Rows from block 8 of a small class-conditioned image flow-matching model, named by matrix and row number. Each number is 500 + 25 x the weight over its row's rms, rounded and kept within 0 to 999. All counts start at 0. Numbers have three digits each.
Before each channel's rows are labels from the 100 images, of 14848 (inputs lightly noised), where the channel reaches its highest value: "patch colour" is the nearest of a few named colours to the mean colour under the peak; "strongest on" is what is common among them. Only what is clearly more common there than usual is listed. The data: photos of arthropod specimens (BIOSCAN-5M). In brackets: how many of the 100.
# convs0: first 3x3 conv (model.decb.0.0.convs.0.weight, 128x256x3x3, each kernel summed), inputs 128-255

patch colour: white (69)
strongest on: order Coleoptera (72)
convs0.87:511448521506486486530538509492543497491502481513466497505504450502465511481504530507499476519532498476517513472432438504483524510505471507502521527533478538494552457524489502480512464494542526495556500489504467519476487489483504459456483491494508502458507495551492501507498505499500457500498479527477496469533494502500496488478498477546524444488491500493505525473481506523488520483455

patch colour: grey (48)
strongest on: order Araneae (58); class Arachnida (58)
convs0.108:446503533521506490489472463468546448515496490473528528536488581431505497438517466540445484480505433457482479485530549479592465477491501498506496499477485508449529465460545518500501519525514496500510510499428482528469505492478484490419513481507516486488469520446490477494479485485462518505549477484518480493507477500458497476478535524499550473511520482503502445500441460537481556510504

patch colour: grey (49)
strongest on: order Hymenoptera (63)
convs0.125:528481447520486492482512473523491481483507464494474491515503540529468457532506479527485515555509509496493481499530458474590474479495487506545523499481469466485502482534526503559472457541576490488535522500466497516486486489495488502495466533516480557544480436527509493508454500484495489516501546525457491522489469488478494482465499490477492474521513442495500509472469523474480523475490

patch colour: grey (26)
strongest on: order Hymenoptera (73)
convs0.16:509525528506529473535472512469536518505427524530504511528507450555486547474523566483489507536475485534499464519476460475510501526492522483509541525510489485467578541466491484449517504465510502496572458496453478486495509478504524551526534489511517486461510500487496464505490560522553484487477468496519502505519505512490515536508516533503482422484526466543498475484570503481524508527499

patch colour: grey (57); brown (31)
strongest on: order Coleoptera (48)
convs0.88:490383525521524496519504493511517497505513442523514496527472502501504505507512508489478485510490507518519503540520490495508487493458479510511502493505508493478479521511527502501511503482506471482525524495527478542455528493491493509531455484517505495511489517519520483464502530518488517519507472513511505505470480488503498485511509472475515500523489488488504483486481483480488504465550

patch colour: brown (33); grey (33)
strongest on: order Coleoptera (38)
convs0.122:541541527489517478503482470504553493515500515496484479519509487407499451518511549523459539486524516484494496474512504501499509457506466490498477497486484527506488507503514477506502486447514505509479513490502506531500488498482496485482481470499467507494434542509493486539523495454553496507486520455431481489478504486527502532547498500508496480507471532497503503497505503543463497479476

patch colour: brown (29); black (27)
strongest on: order Coleoptera (80)
convs0.52:535484548496517480476525548492618491499511501519543497500493447513473513529494527555490490522518482502522478503537528489466495524463483490481514514512483466513527517499510484486539496470503508455558483496506469547480485515521531520518530488477504483516501517425504443486499522556539546501519482501488499522500495535501514512535498512507467452501488502557505476496520485464531517509531

patch colour: grey (74)
strongest on: order Diptera (65)
convs0.27:490512503489464491500535496464512528503494508440484471498501476483473514461491474500502474463527501491501474443509477460402545497480524470473521488527490500486527475541468481468487484474472499507515457506482522495458475519465501477504485475506500551464565531451475512479530521496509521480502505531524500469462478486412489523403526493480455464524498435511449554502486529489509449470482