Weights of a small class-conditioned image flow-matching model.
Training: adamw at rate 0.0016, 22100 steps, batches of 256.
Data: trained on photos of arthropod specimens (BIOSCAN-5M), 195000 training examples, 29.0 epochs.
Rows from block 3 of a small class-conditioned image flow-matching model, named by matrix and row number. Rows with one number belong to one channel. Each number is 128 + 24 x the weight over its row's rms, rounded and kept within 0 to 255. All counts start at 0. Numbers have three digits each.
Before each channel's rows are labels from the 100 images, of 14848 (inputs lightly noised), where the channel reaches its highest value: "strongest on" is what is common among them. Only what is clearly more common there than usual is listed. The data: photos of arthropod specimens (BIOSCAN-5M). In brackets: how many of the 100.
# convs0: first 3x3 conv (model.enc.1.1.convs.0.weight, 128x128x3x3, each kernel summed), inputs 0-127
# convs1: second 3x3 conv (model.enc.1.1.convs.1.weight, 128x128x3x3, transposed, each kernel summed), outputs 0-127

strongest on: order Coleoptera (84)
convs0.10:141153102122093120144147147108139195127143143145150153141139138117145099162093109134168111133133149121124119132133141145107134122123203134145168140179098139167116168133117136168145141152143138137128152133088126153223113149152132158176136159143134158132148115171105148137147121119127173147111105077127148130110146142150109139141121104146118141147107139107128136111174159117140113131116
convs1.10:128110120129150136120098124118124062119098137119113132168111137099110108132164127151083147155176118105150138146179140131154134147137052120133088111053151134077138127111134136095138121154143140075126123157115098146092142106134135115114142115113109088115071168116133153160096114129130098104137139156116096111136094099102128112123127149155136133121137114158130158140156128146116127121152

strongest on: order Coleoptera (47)
convs0.27:128123127117101152155096136113148140124128143120118056097121126179124075078125127156133129128133130148122137133115133143108098109153111119115080121120105114105108176092120102124134118110128148124131139140147109148136144104168150132169083132130125164132071130122122088096115112153135106079124144135112132087134137108158095130134132087100097108109121165134052130142136143095143090080110
convs1.27:128114108135156116132154136126110152133113168118130177115116131093156160156112134131100135115117100148116120147166117142072111086150145087148148117111161077135148133138090150128112162144104164112145109093145081098144139115133110102154137172151138109152120055123139175127143151127127092173111137107131154167148070111103120133124096114097117156128128154141167127113106101134141111137125

strongest on: order Hemiptera (67)
convs0.66:122131130094126136077101161140139102149125105096130122161150153139145111109169100138105109140151127081135148102106157140140124115114121067103125099089139156103105126144140118135127140142147124129078094132068151139081142129134154118170122116104146150128117128117123088107101107130114126144163083146153103075129130171134167153112146119165147121167120137127113123113113189109114170115164
convs1.66:176142141118147127133143109151127171104121111122142128131149117120124075134105134168149143114118146165122126141104151162194114126156118142122141167141136092146152145122140125128152107120112088099103092139107108115187138182117137135136121114108087095127135159154113121136141125140089097086105146086096183154103121071105122129132106117120151137099162135131187129142142123137121093116093

strongest on: order Lepidoptera (26)
convs0.26:133086141120128133140123136127112136128158123125084144095116125103109095103111107068114083118097084143113117126110145145145115131096106161092119135132134116110133121191115114140133142147120097065142143139130102133123121116122110123149110139103110103123145118084122110126111124171137132091070121129106118065111116129081064131146151115075156095104113121122111121089135125131145175107096
convs1.26:138110102105147083116145142155108120127099131145117125083107137172113143134085108098117124139150100119128138130090142171132114171143090151114166069126109153123151121150194083118110124117131102149125091108136133131147102101136140140124188125123148115126119121149097117114136138107104141116100127143082156138128113102133085040108116137123131159128120156116096145158143115133124145122173

strongest on: order Lepidoptera (29)
convs0.32:131155150132150200122114134128113148136135114137134108132136133107110111129079102118138149126109127159116150128113113100110141174118134138104153128118129089110098146119134173164143149164140115123104118135124109128142140085097142142122137154094119134133135152153059097142106112128120133099070100080099155112108136096109058157119162152083172117145113132091112145093136125155111170126116
convs1.32:135131148113165134124131119110144135126105109117130180122097133146092127132125146136096140134137095108146096111135172157130114129118123142119127154122126134134148101099125166129114169105150155139145123135116146127149116113130120179155125084149128078090083140127139149110135112158116140099074151186091113144097124093191162058125144099126147135095099175145152157131097133135121139154166

strongest on: order Psocodea (37)
convs0.5:115123117104062148102144081121161082121094069129091125125115112123134100113114124120150135134116112092153101112138135095135122117127120095182128119102123121152131103194122108142125124117135113172140140153126092155144134152083096148128130154124115126105135136080100135140113111103138144115116123115126117056122107105102097150177148079122127152125153159109168154120148145147118135154112
convs1.5:091087174142176143140131150120121127160108152094121148140084117125115168119113150096110144187137114130131121093119149168132127122096103158139131154133147133109107136084133146146089123159124149156107087080148116107110116122155164113108100080125116083146112115135131152130130134160154078167128105148139158134167104168130154119118104154163129092148103142129110123149114114135156126104170

strongest on: order Araneae (41); class Arachnida (41)
convs0.48:145111082154121142118156159157156116123098126123127114160111137091085121161163114122095090126131190147110133158108113111105129111090135071108075132150142161139119149140100111099139110085122147146098132136137107136137147111129148126152125111123097153144125073134135089133116130094098078146160083136129108141130108151116123143144127092171103112148134113128120109140166195123120108103103
convs1.48:132118162133153154152149089105094125141128132167143108106101119153117149080091104166142155140124078102140113057180139129146102118113090111129162120120134128111098109107133132120105148136113103118133116141125098129097098095126123140132120120117148135096085178137101121128121120146157115096101131094122135109156120095144172104074124164132140095101123163139148141148126078128131157154174

strongest on: order Coleoptera (100); family Corylophidae (29)
convs0.102:158126155109137120119111123116135139107150119099122104093132119067122136112102142147125122136126120094140144133109163160105124147134126127108140098154105131118099132096131129094094045123108129087139105116066136129108119114120116086089107101058099096116079121116111144110125149122123082121130134119124118144101123133111119104067083107089104115100103107148117097130092089131109136119130
convs1.102:111133088130149173164122115143121107129126138202127133130116095157114138141119115096140106155103179143083118135129127161109111130149114090140084146128166098101139147153107106155145151096127118148108131143145067108134117130127154128126141194151140143144134123144132132137148105133117120104148145091127143069111101122159131162140121112138153173152139120117091090070145168126125099127105

strongest on: order Diptera (72)
convs0.42:125106128146133093112111115150139071111091135113070118118113125100107070120124105087116070095105122126097142125109124099149121149082096113116132119143117133128084092178104068085134103140118080161121160132126140158127130134124087149146147131110125154125149120135129118109126128089125168121147127121118107097107104125150094108152106126155113104109113090119134136108110133090154099109085
convs1.42:111117119131116093112112133149128147117190109097124091084116110158139132149131154077103139153154113100143146147118116173130086113119140151138093122137120119117172110158174153151101076137106100113156093094086133148126118153114116143157159194130095128134149119124145153137095127110101129139103140124091139134086106146094105151120121161118081125132136104135093169102153110114136125102142

strongest on: order Hemiptera (94)
convs0.39:127150126148143153128178136117080129132131125112149121089135137129110136141113158151118169139124158154152128116087115103119166181148151209110149133165132099153146105145122169102150079127171131181179129140144120120122127151106140137070162134129153148131146141133140109154131150158124150143117106115134143180144135144140161132094129139132093154144123134139156180157108125144107144136113
convs1.39:103133169142095164123121139096139075086116144141110112135108099129139115150152101153126104090159124120149125129103094112134153137157082162111160148090146095131127136147135118125106197158142149138147125082122154164116114129138141137152129097149130098164116113123138128127139160158089140139149100106145106180160147153119165153121119130116165134116049116137153118099109120154118144154150

strongest on: order Hemiptera (70)
convs0.57:123123104099132068172125155133114111113160139131109134137137083110079178108112089164151142133159156156116134129144128185162135138147147162141113135147099150113140133072137135117139107111104118130124161109153148169115126099168113112175132122104146123161134109143125085107114142134143115136137164130137112129161141158179186102090104127129111116132071128146137100137138121116147109090118
convs1.57:122151146101119133157120145124058146123144127139144144101088115121168106141116142078089075128094156159100130118125115185106096164120156118119128158147138132124159094120134104129177108124123134144164127142114183112114159103129144128132097170121130136122119126148135131101151096097113116118127129089133104083104120108059135112106106117123111160084144117131120155154128119076139103127116

strongest on: order Hymenoptera (55)
convs0.98:140119143131118121064119147137095134122131113082125121113133126135087119122125131114139122135118091115124069139097124065113100130111115108123111102141104143122101140125136114120105034123109129105121089104127129128098096111105111117121112117000116137114123074114101078119127118114110122116113107116103110113122126136122122129117104112120114112116120127120122111118123123126131128117122
convs1.98:114136125130128129128148150122153150109123131147124118135065132112137158162157123140137089071107189149105132149153099066107160090144134149135098114091166147148104120128114143126128102102150105146084120148143105083163114149133119105141143128143156147143180118136122081140149143100147161119102154129099110164106074096116136121128145133113093152125161140118084134160094120152136143129118

strongest on: class Arachnida (50)
convs0.109:154112140131098135077164124115150097131132131135117151130147131161133093127128100142138123105099122099120107094106166009134139091136122127148060172157112141120137107126125140157133173137146125142115130157170125122157112139111117173109145178135140150125142126131129103131116155091125161114134118102147144087130156113103129154145140112125138150143143127109109135136091145136135136134076
convs1.109:117111146138116110094124143128136101138152123112125110120127102123116135118121161089108083126101156179108112149099152157014168140134137160151129115089151137157161156176153120158131110128135113115177111135169151167098109105145110116133161084113112119132109115135141115090123107143144118158132106082121139113110129150125138115124128141094105127132102136092168155134157103136138131112141

strongest on: order Lepidoptera (76); family Nepticulidae (51)
convs0.110:110129165117165150185149102142107136138179146130146127144115159130138158125161131145107116134150114129153147120153140183102135087089159137146129136104185142130116162161141143137138188091103127127122127176137152157120180140157171151141142139181163123138125157102147122143132123154146131131137138129177148082124136143083128153124149127156130124163152171098122107154129137128114133144147
convs1.110:123113108107092113144077127134111089132114132118121142156137100142112155150127132125164145122114138097124146111155114144090115127170118113130152140086096151137094091114098092092115141142101139165165153105091106100086123065145147089138143115086159087135134160180130144135143108091112096158119144088166116118129114139158151160143101122120150088147100120110144162087115117119126143139134

strongest on: order Diptera (84)
convs0.83:121141112109119120195107164154155091122124114093148083076159139103099124138137135117113103162140117135144142109124106180180144133143164133099137127066123129125136142145111136135100126136128116162128109142185136118091133151128162129114151111154131124108130138130116116137124100125114096129107106117137142141118139138115137101122087115125149145088103102095121139146138131120015160119131
convs1.83:125115131132133119137115128172138095107098138161133166131132107120110170100123079171167155146129171121152177133131137092123106139138085135131166149156137145138091117077103112109113133127143161139145107095081145095171140132134111132145116144105158104159067119161111112136099124138149118142148120120138081114109097144103123155097127134154097149120155123140158134139145068119122088163137

strongest on: order Diptera (60)
convs0.94:126151159155113078159159146117153182125156123145129124089151109125114139108088103104135165148102118140114103140121116139108158093134146140130147135140119079090114076136107155148088170134119117104125109102140075101164106139097101114100135115126134110096152096112113098135121114134124138113055099118115132126112141113088097151131139128059154126113092137127138117095138093133118148108120
convs1.94:135124129143134160106135148111129133159099135113130120134117121163160153128096098134206121132131069114120109126149128150135118137121150092139139102142121117117126139097108117116140121171114182143128120091135056150121121158132146084139144146143115123135112106105118134125193128136133138149087144145115143165110069099150128057101120125130109164082156086113122152133120102107115152113138

strongest on: order Lepidoptera (87)
convs0.18:149168121138154134149088136174120132131086155141127147088118156086147200123165155080129114084148143110136130153156119152119118107121102138102116140134130133108098130173149141110137128123131119135123145109163180111142116132149057141122127122127133092135134088102161159138146120104133120130157153114132130106144136138123139072120100125137118125133155161162113120160142052102123113154112
convs1.18:121103122142138158123116134176104144117160108077164092083130128162125095142084127124150150143123141120151145127179133139113150133126131119126140120142119115124132127128148174102099087142134166143156088127091130129137114142120163119158143155109107095155143105158123148102120138117088116157110150158152146143100094148149178190097088146120074137116142127142150149104160079100108146109139

strongest on: order Diptera (81)
convs0.76:099158131113132143128142164132175160139130122116149102125133085105131105143129113124099145160108126123127098064135124170137113150106155124070164064097141150145082183125118131159133103168093109134123121152113160107078116145143143111183123129124171154134136131147116142117146131165131155130153107092145118128105154153125160133103146110131147128149106084136122134107103122145140143080148
convs1.76:139123114146113152125139112117114106130094157135120116110103101111139119131092129100144121121115147162129164136134155166110143133112105100129104117150146114106172129154133126125134088093123102117105105097122102110151136115116114131139167167109074097128100125132151125062116132099110114149093181147083134107105117098140139134129133164121121180069202143127082135151134120091114090157108

strongest on: class Arachnida (98); order Trombidiformes (42); order Sarcoptiformes (39)
convs0.69:132082138150131157120118132136172107126191107145148121154143122108128153106122143144115103139157130112107154125085135107099131132130111145128092132135128136105117105079152177149106138130103094091143116122164156162132144118146145110075120133145146112139136154173119122071152150125118123133090135168131113153131112148128147138139128127059128117125111154146114054151146142106167133092179
convs1.69:129148124100118099110130135132121173112120136122145146095122120138138114114107149108119110125093120150113044122126124104110139134136176099143166139141110124138130123207135113145111171131092151124142136156118135131159103130153131137124144164140100136112107140101124128145105092100094139090112094075108116046095096088119116123130122103110131153167159139131152140146102134167123117115090

strongest on: order Psocodea (45)
convs0.104:146144174119120097138161116134095118142148140195119132142134114197136104137144114131125121103129155148124111111134194144075115109087107119145091164129146144097119119161181118153161182125134139143163146089138145124182125132131127137119154172153137118105165138137145133132091140093122163127140116099118141096132154123096160146166148133131130127132141110102122124132167120111113128120080
convs1.104:111135127147141136136071140135099100108123117128120111126158122099161154105135119089144102150080128073103132100161075117145120116183110104126096109096127121130091119105087114128129156129098121159105117127146147100078130099130127108130167156159103146129121158179126126105131105135104124101131119140163110133097124118124117122117132151109147139139141159115039128124084142142114087153102

strongest on: class Arachnida (29)
convs0.108:152094131143123118156144104118196123136139098164135124158103106161136131141135117170127143120141148137125126123166127131139122136121137123156168129143159128105144147112139146119135181114138114111059138125134137112182153118174172162137126122134166155118119079126125116109163167169138126145132135116137132066148133154145179139137144146141132159148148110216139112149119107126131143152136
convs1.108:154130095098104126105127145099126094126119110119127163101168176133124130089120142104133101167100144147121153150123118123095136106152128119143087139094109091108146092148128076172179143149113180121163120156139136141071118109119112115155124195149102109125119161152163195148105115125130096133096119116127138088117126118107114099115118132105113132135161138093137126101142133149129127100133

strongest on: class Arachnida (66); order Sarcoptiformes (58)
convs0.13:099149140144121150142135128129097112154163153118131112107116117124148119153106145145144149127109152143145121101104130141136153129135128125125151131131124114130166103170148142158129116140181160181130139141121165081177109137139148159143170204095130114140150135089135132184148143143129172146101112070125144119132142101106137162112121113111099161129169105120153185131129110156111131175094
convs1.13:118130107147145105121115142139123113148108101131133079148126123117106083114140127164109174100119137150146125136128117142152132117101135112104109115137170132113137094132161131082119144172150114121142122116090121153084164135159134128158161077139164075121130095108132103086122138158120159148134104173193123169128155133138165156131112158121135121112128134144150197120166129106107166120160

strongest on: order Coleoptera (63)
convs0.121:171145154142102130136122135140114150156112137113150130130134104162144148142170154158157164123141110120112148100104114123154136087137158133069090139159120184152114133131139156154132140155199133155129159142116123143144113125137138182139141138162140160148125145091157092141133146114147161141134119184158111135149143192142158120076127123150150107134159146140141156137122133130086137157109
convs1.121:127126132108131135126129119137142101101088120129147105149102136144117083169160140133156141122133121158135144138112184121092086145125087113122129175076132079094129109112109120156138152125143093104118130138128099135140136111132133127138129052142156173111150139113119132157133107167115109123171094113162153197126136137143114165111122106122109119117105149177155135128097137141147139154069

strongest on: order Diptera (73)
convs0.116:153126155145142182126131119152127154157109135151163170123126169111137165142164158126167122151152148109126116145100164134097126158121149167118101128087164142139153090139170104172125167161163155147114105123128148156163157145133148126162115112150129107181088117158132126137141093136087127139134145134156135157112153169153129107137150133082140144131122188154141157123156136123123127143149
convs1.116:120124120076110113136148133126133115119177127143105135133092087143126086097128081173092160119091107138154144141140110123121108102141104108148136127143081088135081119117106122077108138115100123091139115122183066100121093157120131143114116139140118161077108113099134127139102118146145138110140105149100120090164110094113127125117110119145126160162105140126152114131120130168137105085086

strongest on: order Hemiptera (50); family Aleyrodidae (32)
convs0.106:131125129076100106070152136104129106135134116141120147121133147187093114151133119138120127140121101129112137133100156054113109108084122168121057151119122135108117073102164150153155122122152134159132132121173119118191120121112119167129153164104142139103125110103110081126119091116120142130127097126141139045139152134112134147114125139149137134128149137121133132125140141131129143152101
convs1.106:134142120120165156120105135130130022127150099133102085094130109103165170132121131109131091150106118118109137127118129147098132104131098126127107134103145091158124122093118102170115149135081104157089130109193117119074137107150125124117106085148100093133114114120116140105109118131110139111148126104156123114094159141129137115119125142078146139136086103100106133112168125122103108122126

strongest on: order Coleoptera (37)
convs0.23:148146163134113094145103124160189088120105115115130089090119148097090143117118124107102125124130099136077103137090134160111096098105112099168095114091126119124060153147158147151147156116074154133120153115142122112149111149122114144153147134132159165122124147120128104148140105130155134098123153124161131137102147131170144176085126135098104112126125155124122176095148096108115149123123
convs1.23:120129110118173202096103157152113166127129098146099142140143139128164104138145149114123128176158137101127166149161098137156135139156106160134187112156170102119148135119169118083154130128149134106125133152116138168105097085132140134109119135117101078145122116083121157125150162123150112134155091110114146163078114141097124101145120106126119098161122121134096140121110111114124109096133

strongest on: order Coleoptera (43)
convs0.12:145102111114052090117134117114088137084108122112092149129141137150124137125122173135123131146122138161129137127110128111118134118169086144131098157137100142140094158136111122147121093130123111055159097098150123142144101146135120071106081109096128130112140089143139138117141101126107132115111158153124094139136121114153132134157114107116122116138072119120082103143133128113137098048133
convs1.12:090136155132107105112119108064114122120123118134134096113141115113118148137147187113092101108136154088072128130094141119147191079058134090095122129135175147128143138086126099128141128095122147167104103115146142110133145135110127113130136159160135141136132150172095099104135133121094116158112153093120121168130118178154124115110133143137096151113121114149088137150146123114107133136139

strongest on: order Hemiptera (28)
convs0.59:156132120099113132159149142095154094153122122132128125143153123132165171136137158159103136143168144139155160120112115117165120139091099124143144114143139157172136149108164186121148130130194135150156151134126155125145149117175153152184149145119119130134125140143136130144136159174145139129102120143168110114163135164125169151089124146114136134126134133189159164131116093143078148161144
convs1.59:090128140119126115138095133148155095123155144176109151133130115144124054123181102152139141124121123171120129155118148152149103127128104134121157178109168067134144101080118105137128152125160142129103143134127131098137151168125157088130121113115159122113123106132130151161115149142161087174160106108133154153116147126119100116114141133118133122141099140119164087088136189111137143095097

strongest on: order Thysanoptera (48); family Thripidae (26)
convs0.22:122120102130148105050094139146093091136142126047111157137143147119158124116152114137105103149141106152137131127145149064135124132136118134107154112111137145130121096180117121102086102118118096125108105122086130136101122119120140128113120131029134132120100090132113065114099129133140112111171098126153144115134133131128124090093144128113146143135125123102120123097134117143116154119129
convs1.22:128143130136118102106133138177124139104125115127182136131088095176108128155129169108188144142110127085113136107110142151159141142112125125136141147122122074145179133090131106146133136114141151162136137140119099136139129159113131117145142142105186123105153138146121124141152134115111068128124137131133143152121095129186125206140089141147145088146152143157155125106160146108110131079131

strongest on: order Hemiptera (33)
convs0.115:169176169120137118136082116126163105125154132128131146117119127043121096112112160118151126156111133135135124155147120149146139155103156113160153150103121096112132108150142168151129142086126119117087153124172123151128116158100087161130157133152134150154101121132145131140143106144174116136131184124143148121115119119125129086129115173185109149113153115108165140148152101126136113125186
convs1.115:107134087122105170115118162105129103126094167145136141120120132157142155124120127096110139137112105125146150089081108180130141156144128106151117148147130149124116094056111125138115127091132171119142148149119129097112101104184114117131105101127136128120154121058111131117122184140131087122096075140120106107100130127132130166118121103124167110142130115135093129120087159144110148098084

strongest on: order Araneae (100); class Arachnida (100); family Anyphaenidae (29)
convs0.127:164169127130135148152124129165077127150113154137144075147117138117131160144119136177141147169101140136156126107155137158113153109123165142115151135097143125149158126160155139153139151137174162172125134167130129100124120140151157152172156156126157122156113139148155143191138148155129142170093132122123150158126144161138158124099108140104112137151150143116154179164120092142092151155120
convs1.127:159137119118123128121100123126140135110120128095142084116143127114096148106107104116096161094129118122143128126102124126139146094157170132140143117128146140113124146171127131171129150141159127140098107118160135146095140117126103103133117105158147126136117155173135119131139173132103170079140124142104092150114119120093132096130137122118138116118164081117198134170208057098125134177129

strongest on: order Hemiptera (100)
convs0.43:101168122130140162131130139131091122145131151096152115110124144095140145146117141164124160146122162170158151089145150100147158173171155165109152127121141117126175062138132160102154058142175141187103123161137127102105130170129146154133154141111129154143146116147127116153121151156155158140131123113126154161131147132147148139080115141118104142130148118130161171148123135135114152145123
convs1.43:114124110115121117127101156132128141117122122129155121138151155136135101129095135132167143094176127154131121135151196160132133086117149093159118139123113160129111142176137133117129124122152124075093111098120051119150116075106118124120101111131138176104109152168135104146127151120107179069141110116108131149130141155117095128145126168118114118123119083127103114128165089155109129131084

strongest on: order Lepidoptera (28)
convs0.61:135138109129116152122132148147112113143159099099126127095127104097132141144129140110116135127121109107149077118117093096129095114116081084117135116185100122129119148146123154086096082114138143122129106058119148085124082099100091108113108132068118112088171100161110149119120121122103134143125150140119157146157113119070127151117100118122102109112143141120154114099073110114128107115101
convs1.61:105140098123121100124080121107100119133048122131123116132132174132129121121148109155132134105136123166084153165128137104138108099110176119119141157028190147132100131109144101157120115115117110160138124124117125105124176129143136113158155152102143114153071079105133109103110129124116131125152119095155129112133148117135148094113121120123137146111100100112129147135168108114137134127101

strongest on: order Hemiptera (43)
convs0.1:124140138126138116141140182130177170132138128150141129082110110138078120126111086108173133134105091109135118120188124148184132164111129165161150118135096106113140079172160119132078093142141098146100137102145143093129144159132137137098123105130165117105188104133130118101097135107113164115147163148114153119125141124139079158112123115106117117131140109117141137136151089114130152127118
convs1.1:122111088124130135142092139115128093138084144106139101155093115075137151136151177128113135143126175127100142110152155162116128137157166075136110138124200101128125146108080141132130138133080119110120110108126119120118115127132112076118144154121123086116051098141142116188104142162135095130094104096122113105117122109119158125145123136108131138118111151098118138106125154125143088123136

strongest on: order Diptera (65)
convs0.118:081153147147113169142110100077100138114136128128123097123108120115116101095070132120152139097111148104101123127100138132116163136137129163149110167120132092111132128123108138097099147128094168087120100124099098084168125129153132130131138141150107159134122140102085121130126153155105147108073166102106145113104135097101115166080141126060130117113125116175126126135092131124168123113111
convs1.118:144146128122128093111108153126116146105107125107104129098120116167097160177109191084122137100128159117144140135142080139103144143148167104119119127103090118148130122135129108111117089142161107134136143146129161172095122159150114151151096177105123139155156110180136112130183125117107148140131125173131116137116115127167137148161101137100110130144128116080090183088113132105119110164133

strongest on: order Diptera (82)
convs0.46:134131140117102106076072114129169107130135120046107153109130150066161096123117129114161109104118174123094146100115146102146135132141098155154139133128114142145121068165131132127117100154116110119139144124151147151126088163146105152120172149082132180112153145087120092118128140128145138108159139133127113065117128104125111138146128126128099116118131131108117157134151152113104117126106
convs1.46:122123115136118139105137132125113144146058112108135100105130125170094147113122157081102088142176119089205135119162124174154165154148165166133150108121111089131139113102144116115124102127139103181128123127128132129117117157118130115113153165110102112140149141090159174115139133152148111154137116152146135142112145154120158124147129122107075067116123129146138107142163107125124132117169

strongest on: order Diptera (100); family Muscidae (25)
convs0.79:157107132134151114128136136201166113141131104120131041131111165080103134117152120107072130121151151121117137126133118137094089120100113087121138129095143102131156127138146122151114104103142098141131098122181115107124145151137126126149133092152143123173137134171140128102134099104118144134056132124166149126130126126136117151133092137092100156158145126107099173156120142114114115101113
convs1.79:111138118114083154120130166128146117110145149141095163117145062138119148130074090168158100131105135143115068143115129130150155118136135106119120145132111134145084117137147110123133131149102134121127104129091193157164116078100085144102134144084141142129111125089099091134106158158132111142149104100114088145070127120105164095127139131131157127117133147100117110145140158161128123116129

strongest on: order Coleoptera (36)
convs0.122:108124143083085113096101128123134082106139101115122122110114118176108111119139137154158095158128088128085095136085115129122130126141170123144097151116135164140139130165151128144148116105152180105146083135145119134141121118124164129154153145078123127124063141115132142148134151136111152158166139104115120131134113115038130094114119114112121106138175153158148172142142127127104128145112
convs1.122:107122106122077116137128193096142136127089148121157141110103156109123142168113101120139159077120135176121131090110136141105109140140111103129109110104112174140126131114127123152148152127127103107121137112101124103085137161129154117137096178141118131171134137105150121154112122103111092106157118145118113127130117158177109149095131166071148087130175074100116164143161135107129118126150

strongest on: order Coleoptera (45)
convs0.88:154142112149120149149167143138100170123114112145145138144149168122145156163159119123147138152137159175146121138162175152091139105143155116163153148129135138137111117078128088105094140156175151167147147148138164078144146128133122187132141130134142141168159146176129122153162128124175143164142147123135131158131163136177141130154135139149142131127117140132155137120148124116070115162099
convs1.88:116125125131144163115120112141169067082100142133162128111124099130131141119086170112103118120156116081160158087144117111173121163101126144116143136115170072149151126154135136104149095135101120081130150111161107160093135121121126110123153127131092122114105075176145150112111135127148136104106132122106149087110132141123156118101094180126110115124163129132123177117122114124150116097159

strongest on: order Coleoptera (54)
convs0.58:163147117123129144144138102123149095116098081116136086114142123194173131134102140096139145144143122172147137135108147096079134109149150143149124141120137106114127136137144130114143096136122167184120133141076102114172163151104144161138157164066140128126130114135109121137102133100127159124118124084111130141092138119101088139098133144071099173127160153100128161104133132136151110148116
convs1.58:138115133131123122106116149124173148151099140126132124163114146123060132142152127184118156105117143139113110122117150168200134133084102101132167128098158135138150139128121150135086145126151095083113132105155111138125124124127120103150102105137163129125150067132139087145126134137152095140110127156124114152170116152177152150131124143136146048115128114127137154116153153096110166107126

strongest on: order Hymenoptera (54); family Ichneumonidae (25)
convs0.41:000119118140116140146136132138091139107130114128116117132114125107146095103128131128133123155129116179066136079134099112140136124120117106207127099129131124182131141148127128130140137133144103124048137134163126134126127133121139116117092125126123136127132123158123146130132123117104111114133147133142122116121131128128119132198129107131141128136124133129138120115128124119131131135137
convs1.41:111134168135161123117101143088149125161134150138158133120145150127091135149121143132131123134097160141087097160136022163123146137130154121171137140143134095099177159086157144121096122136159141135176117130139123101086140133125132140117197095139147124110123070149145131155128137129141104130131097096122124090174111133136144117105129145118127120099099113118161128134143111141111129133136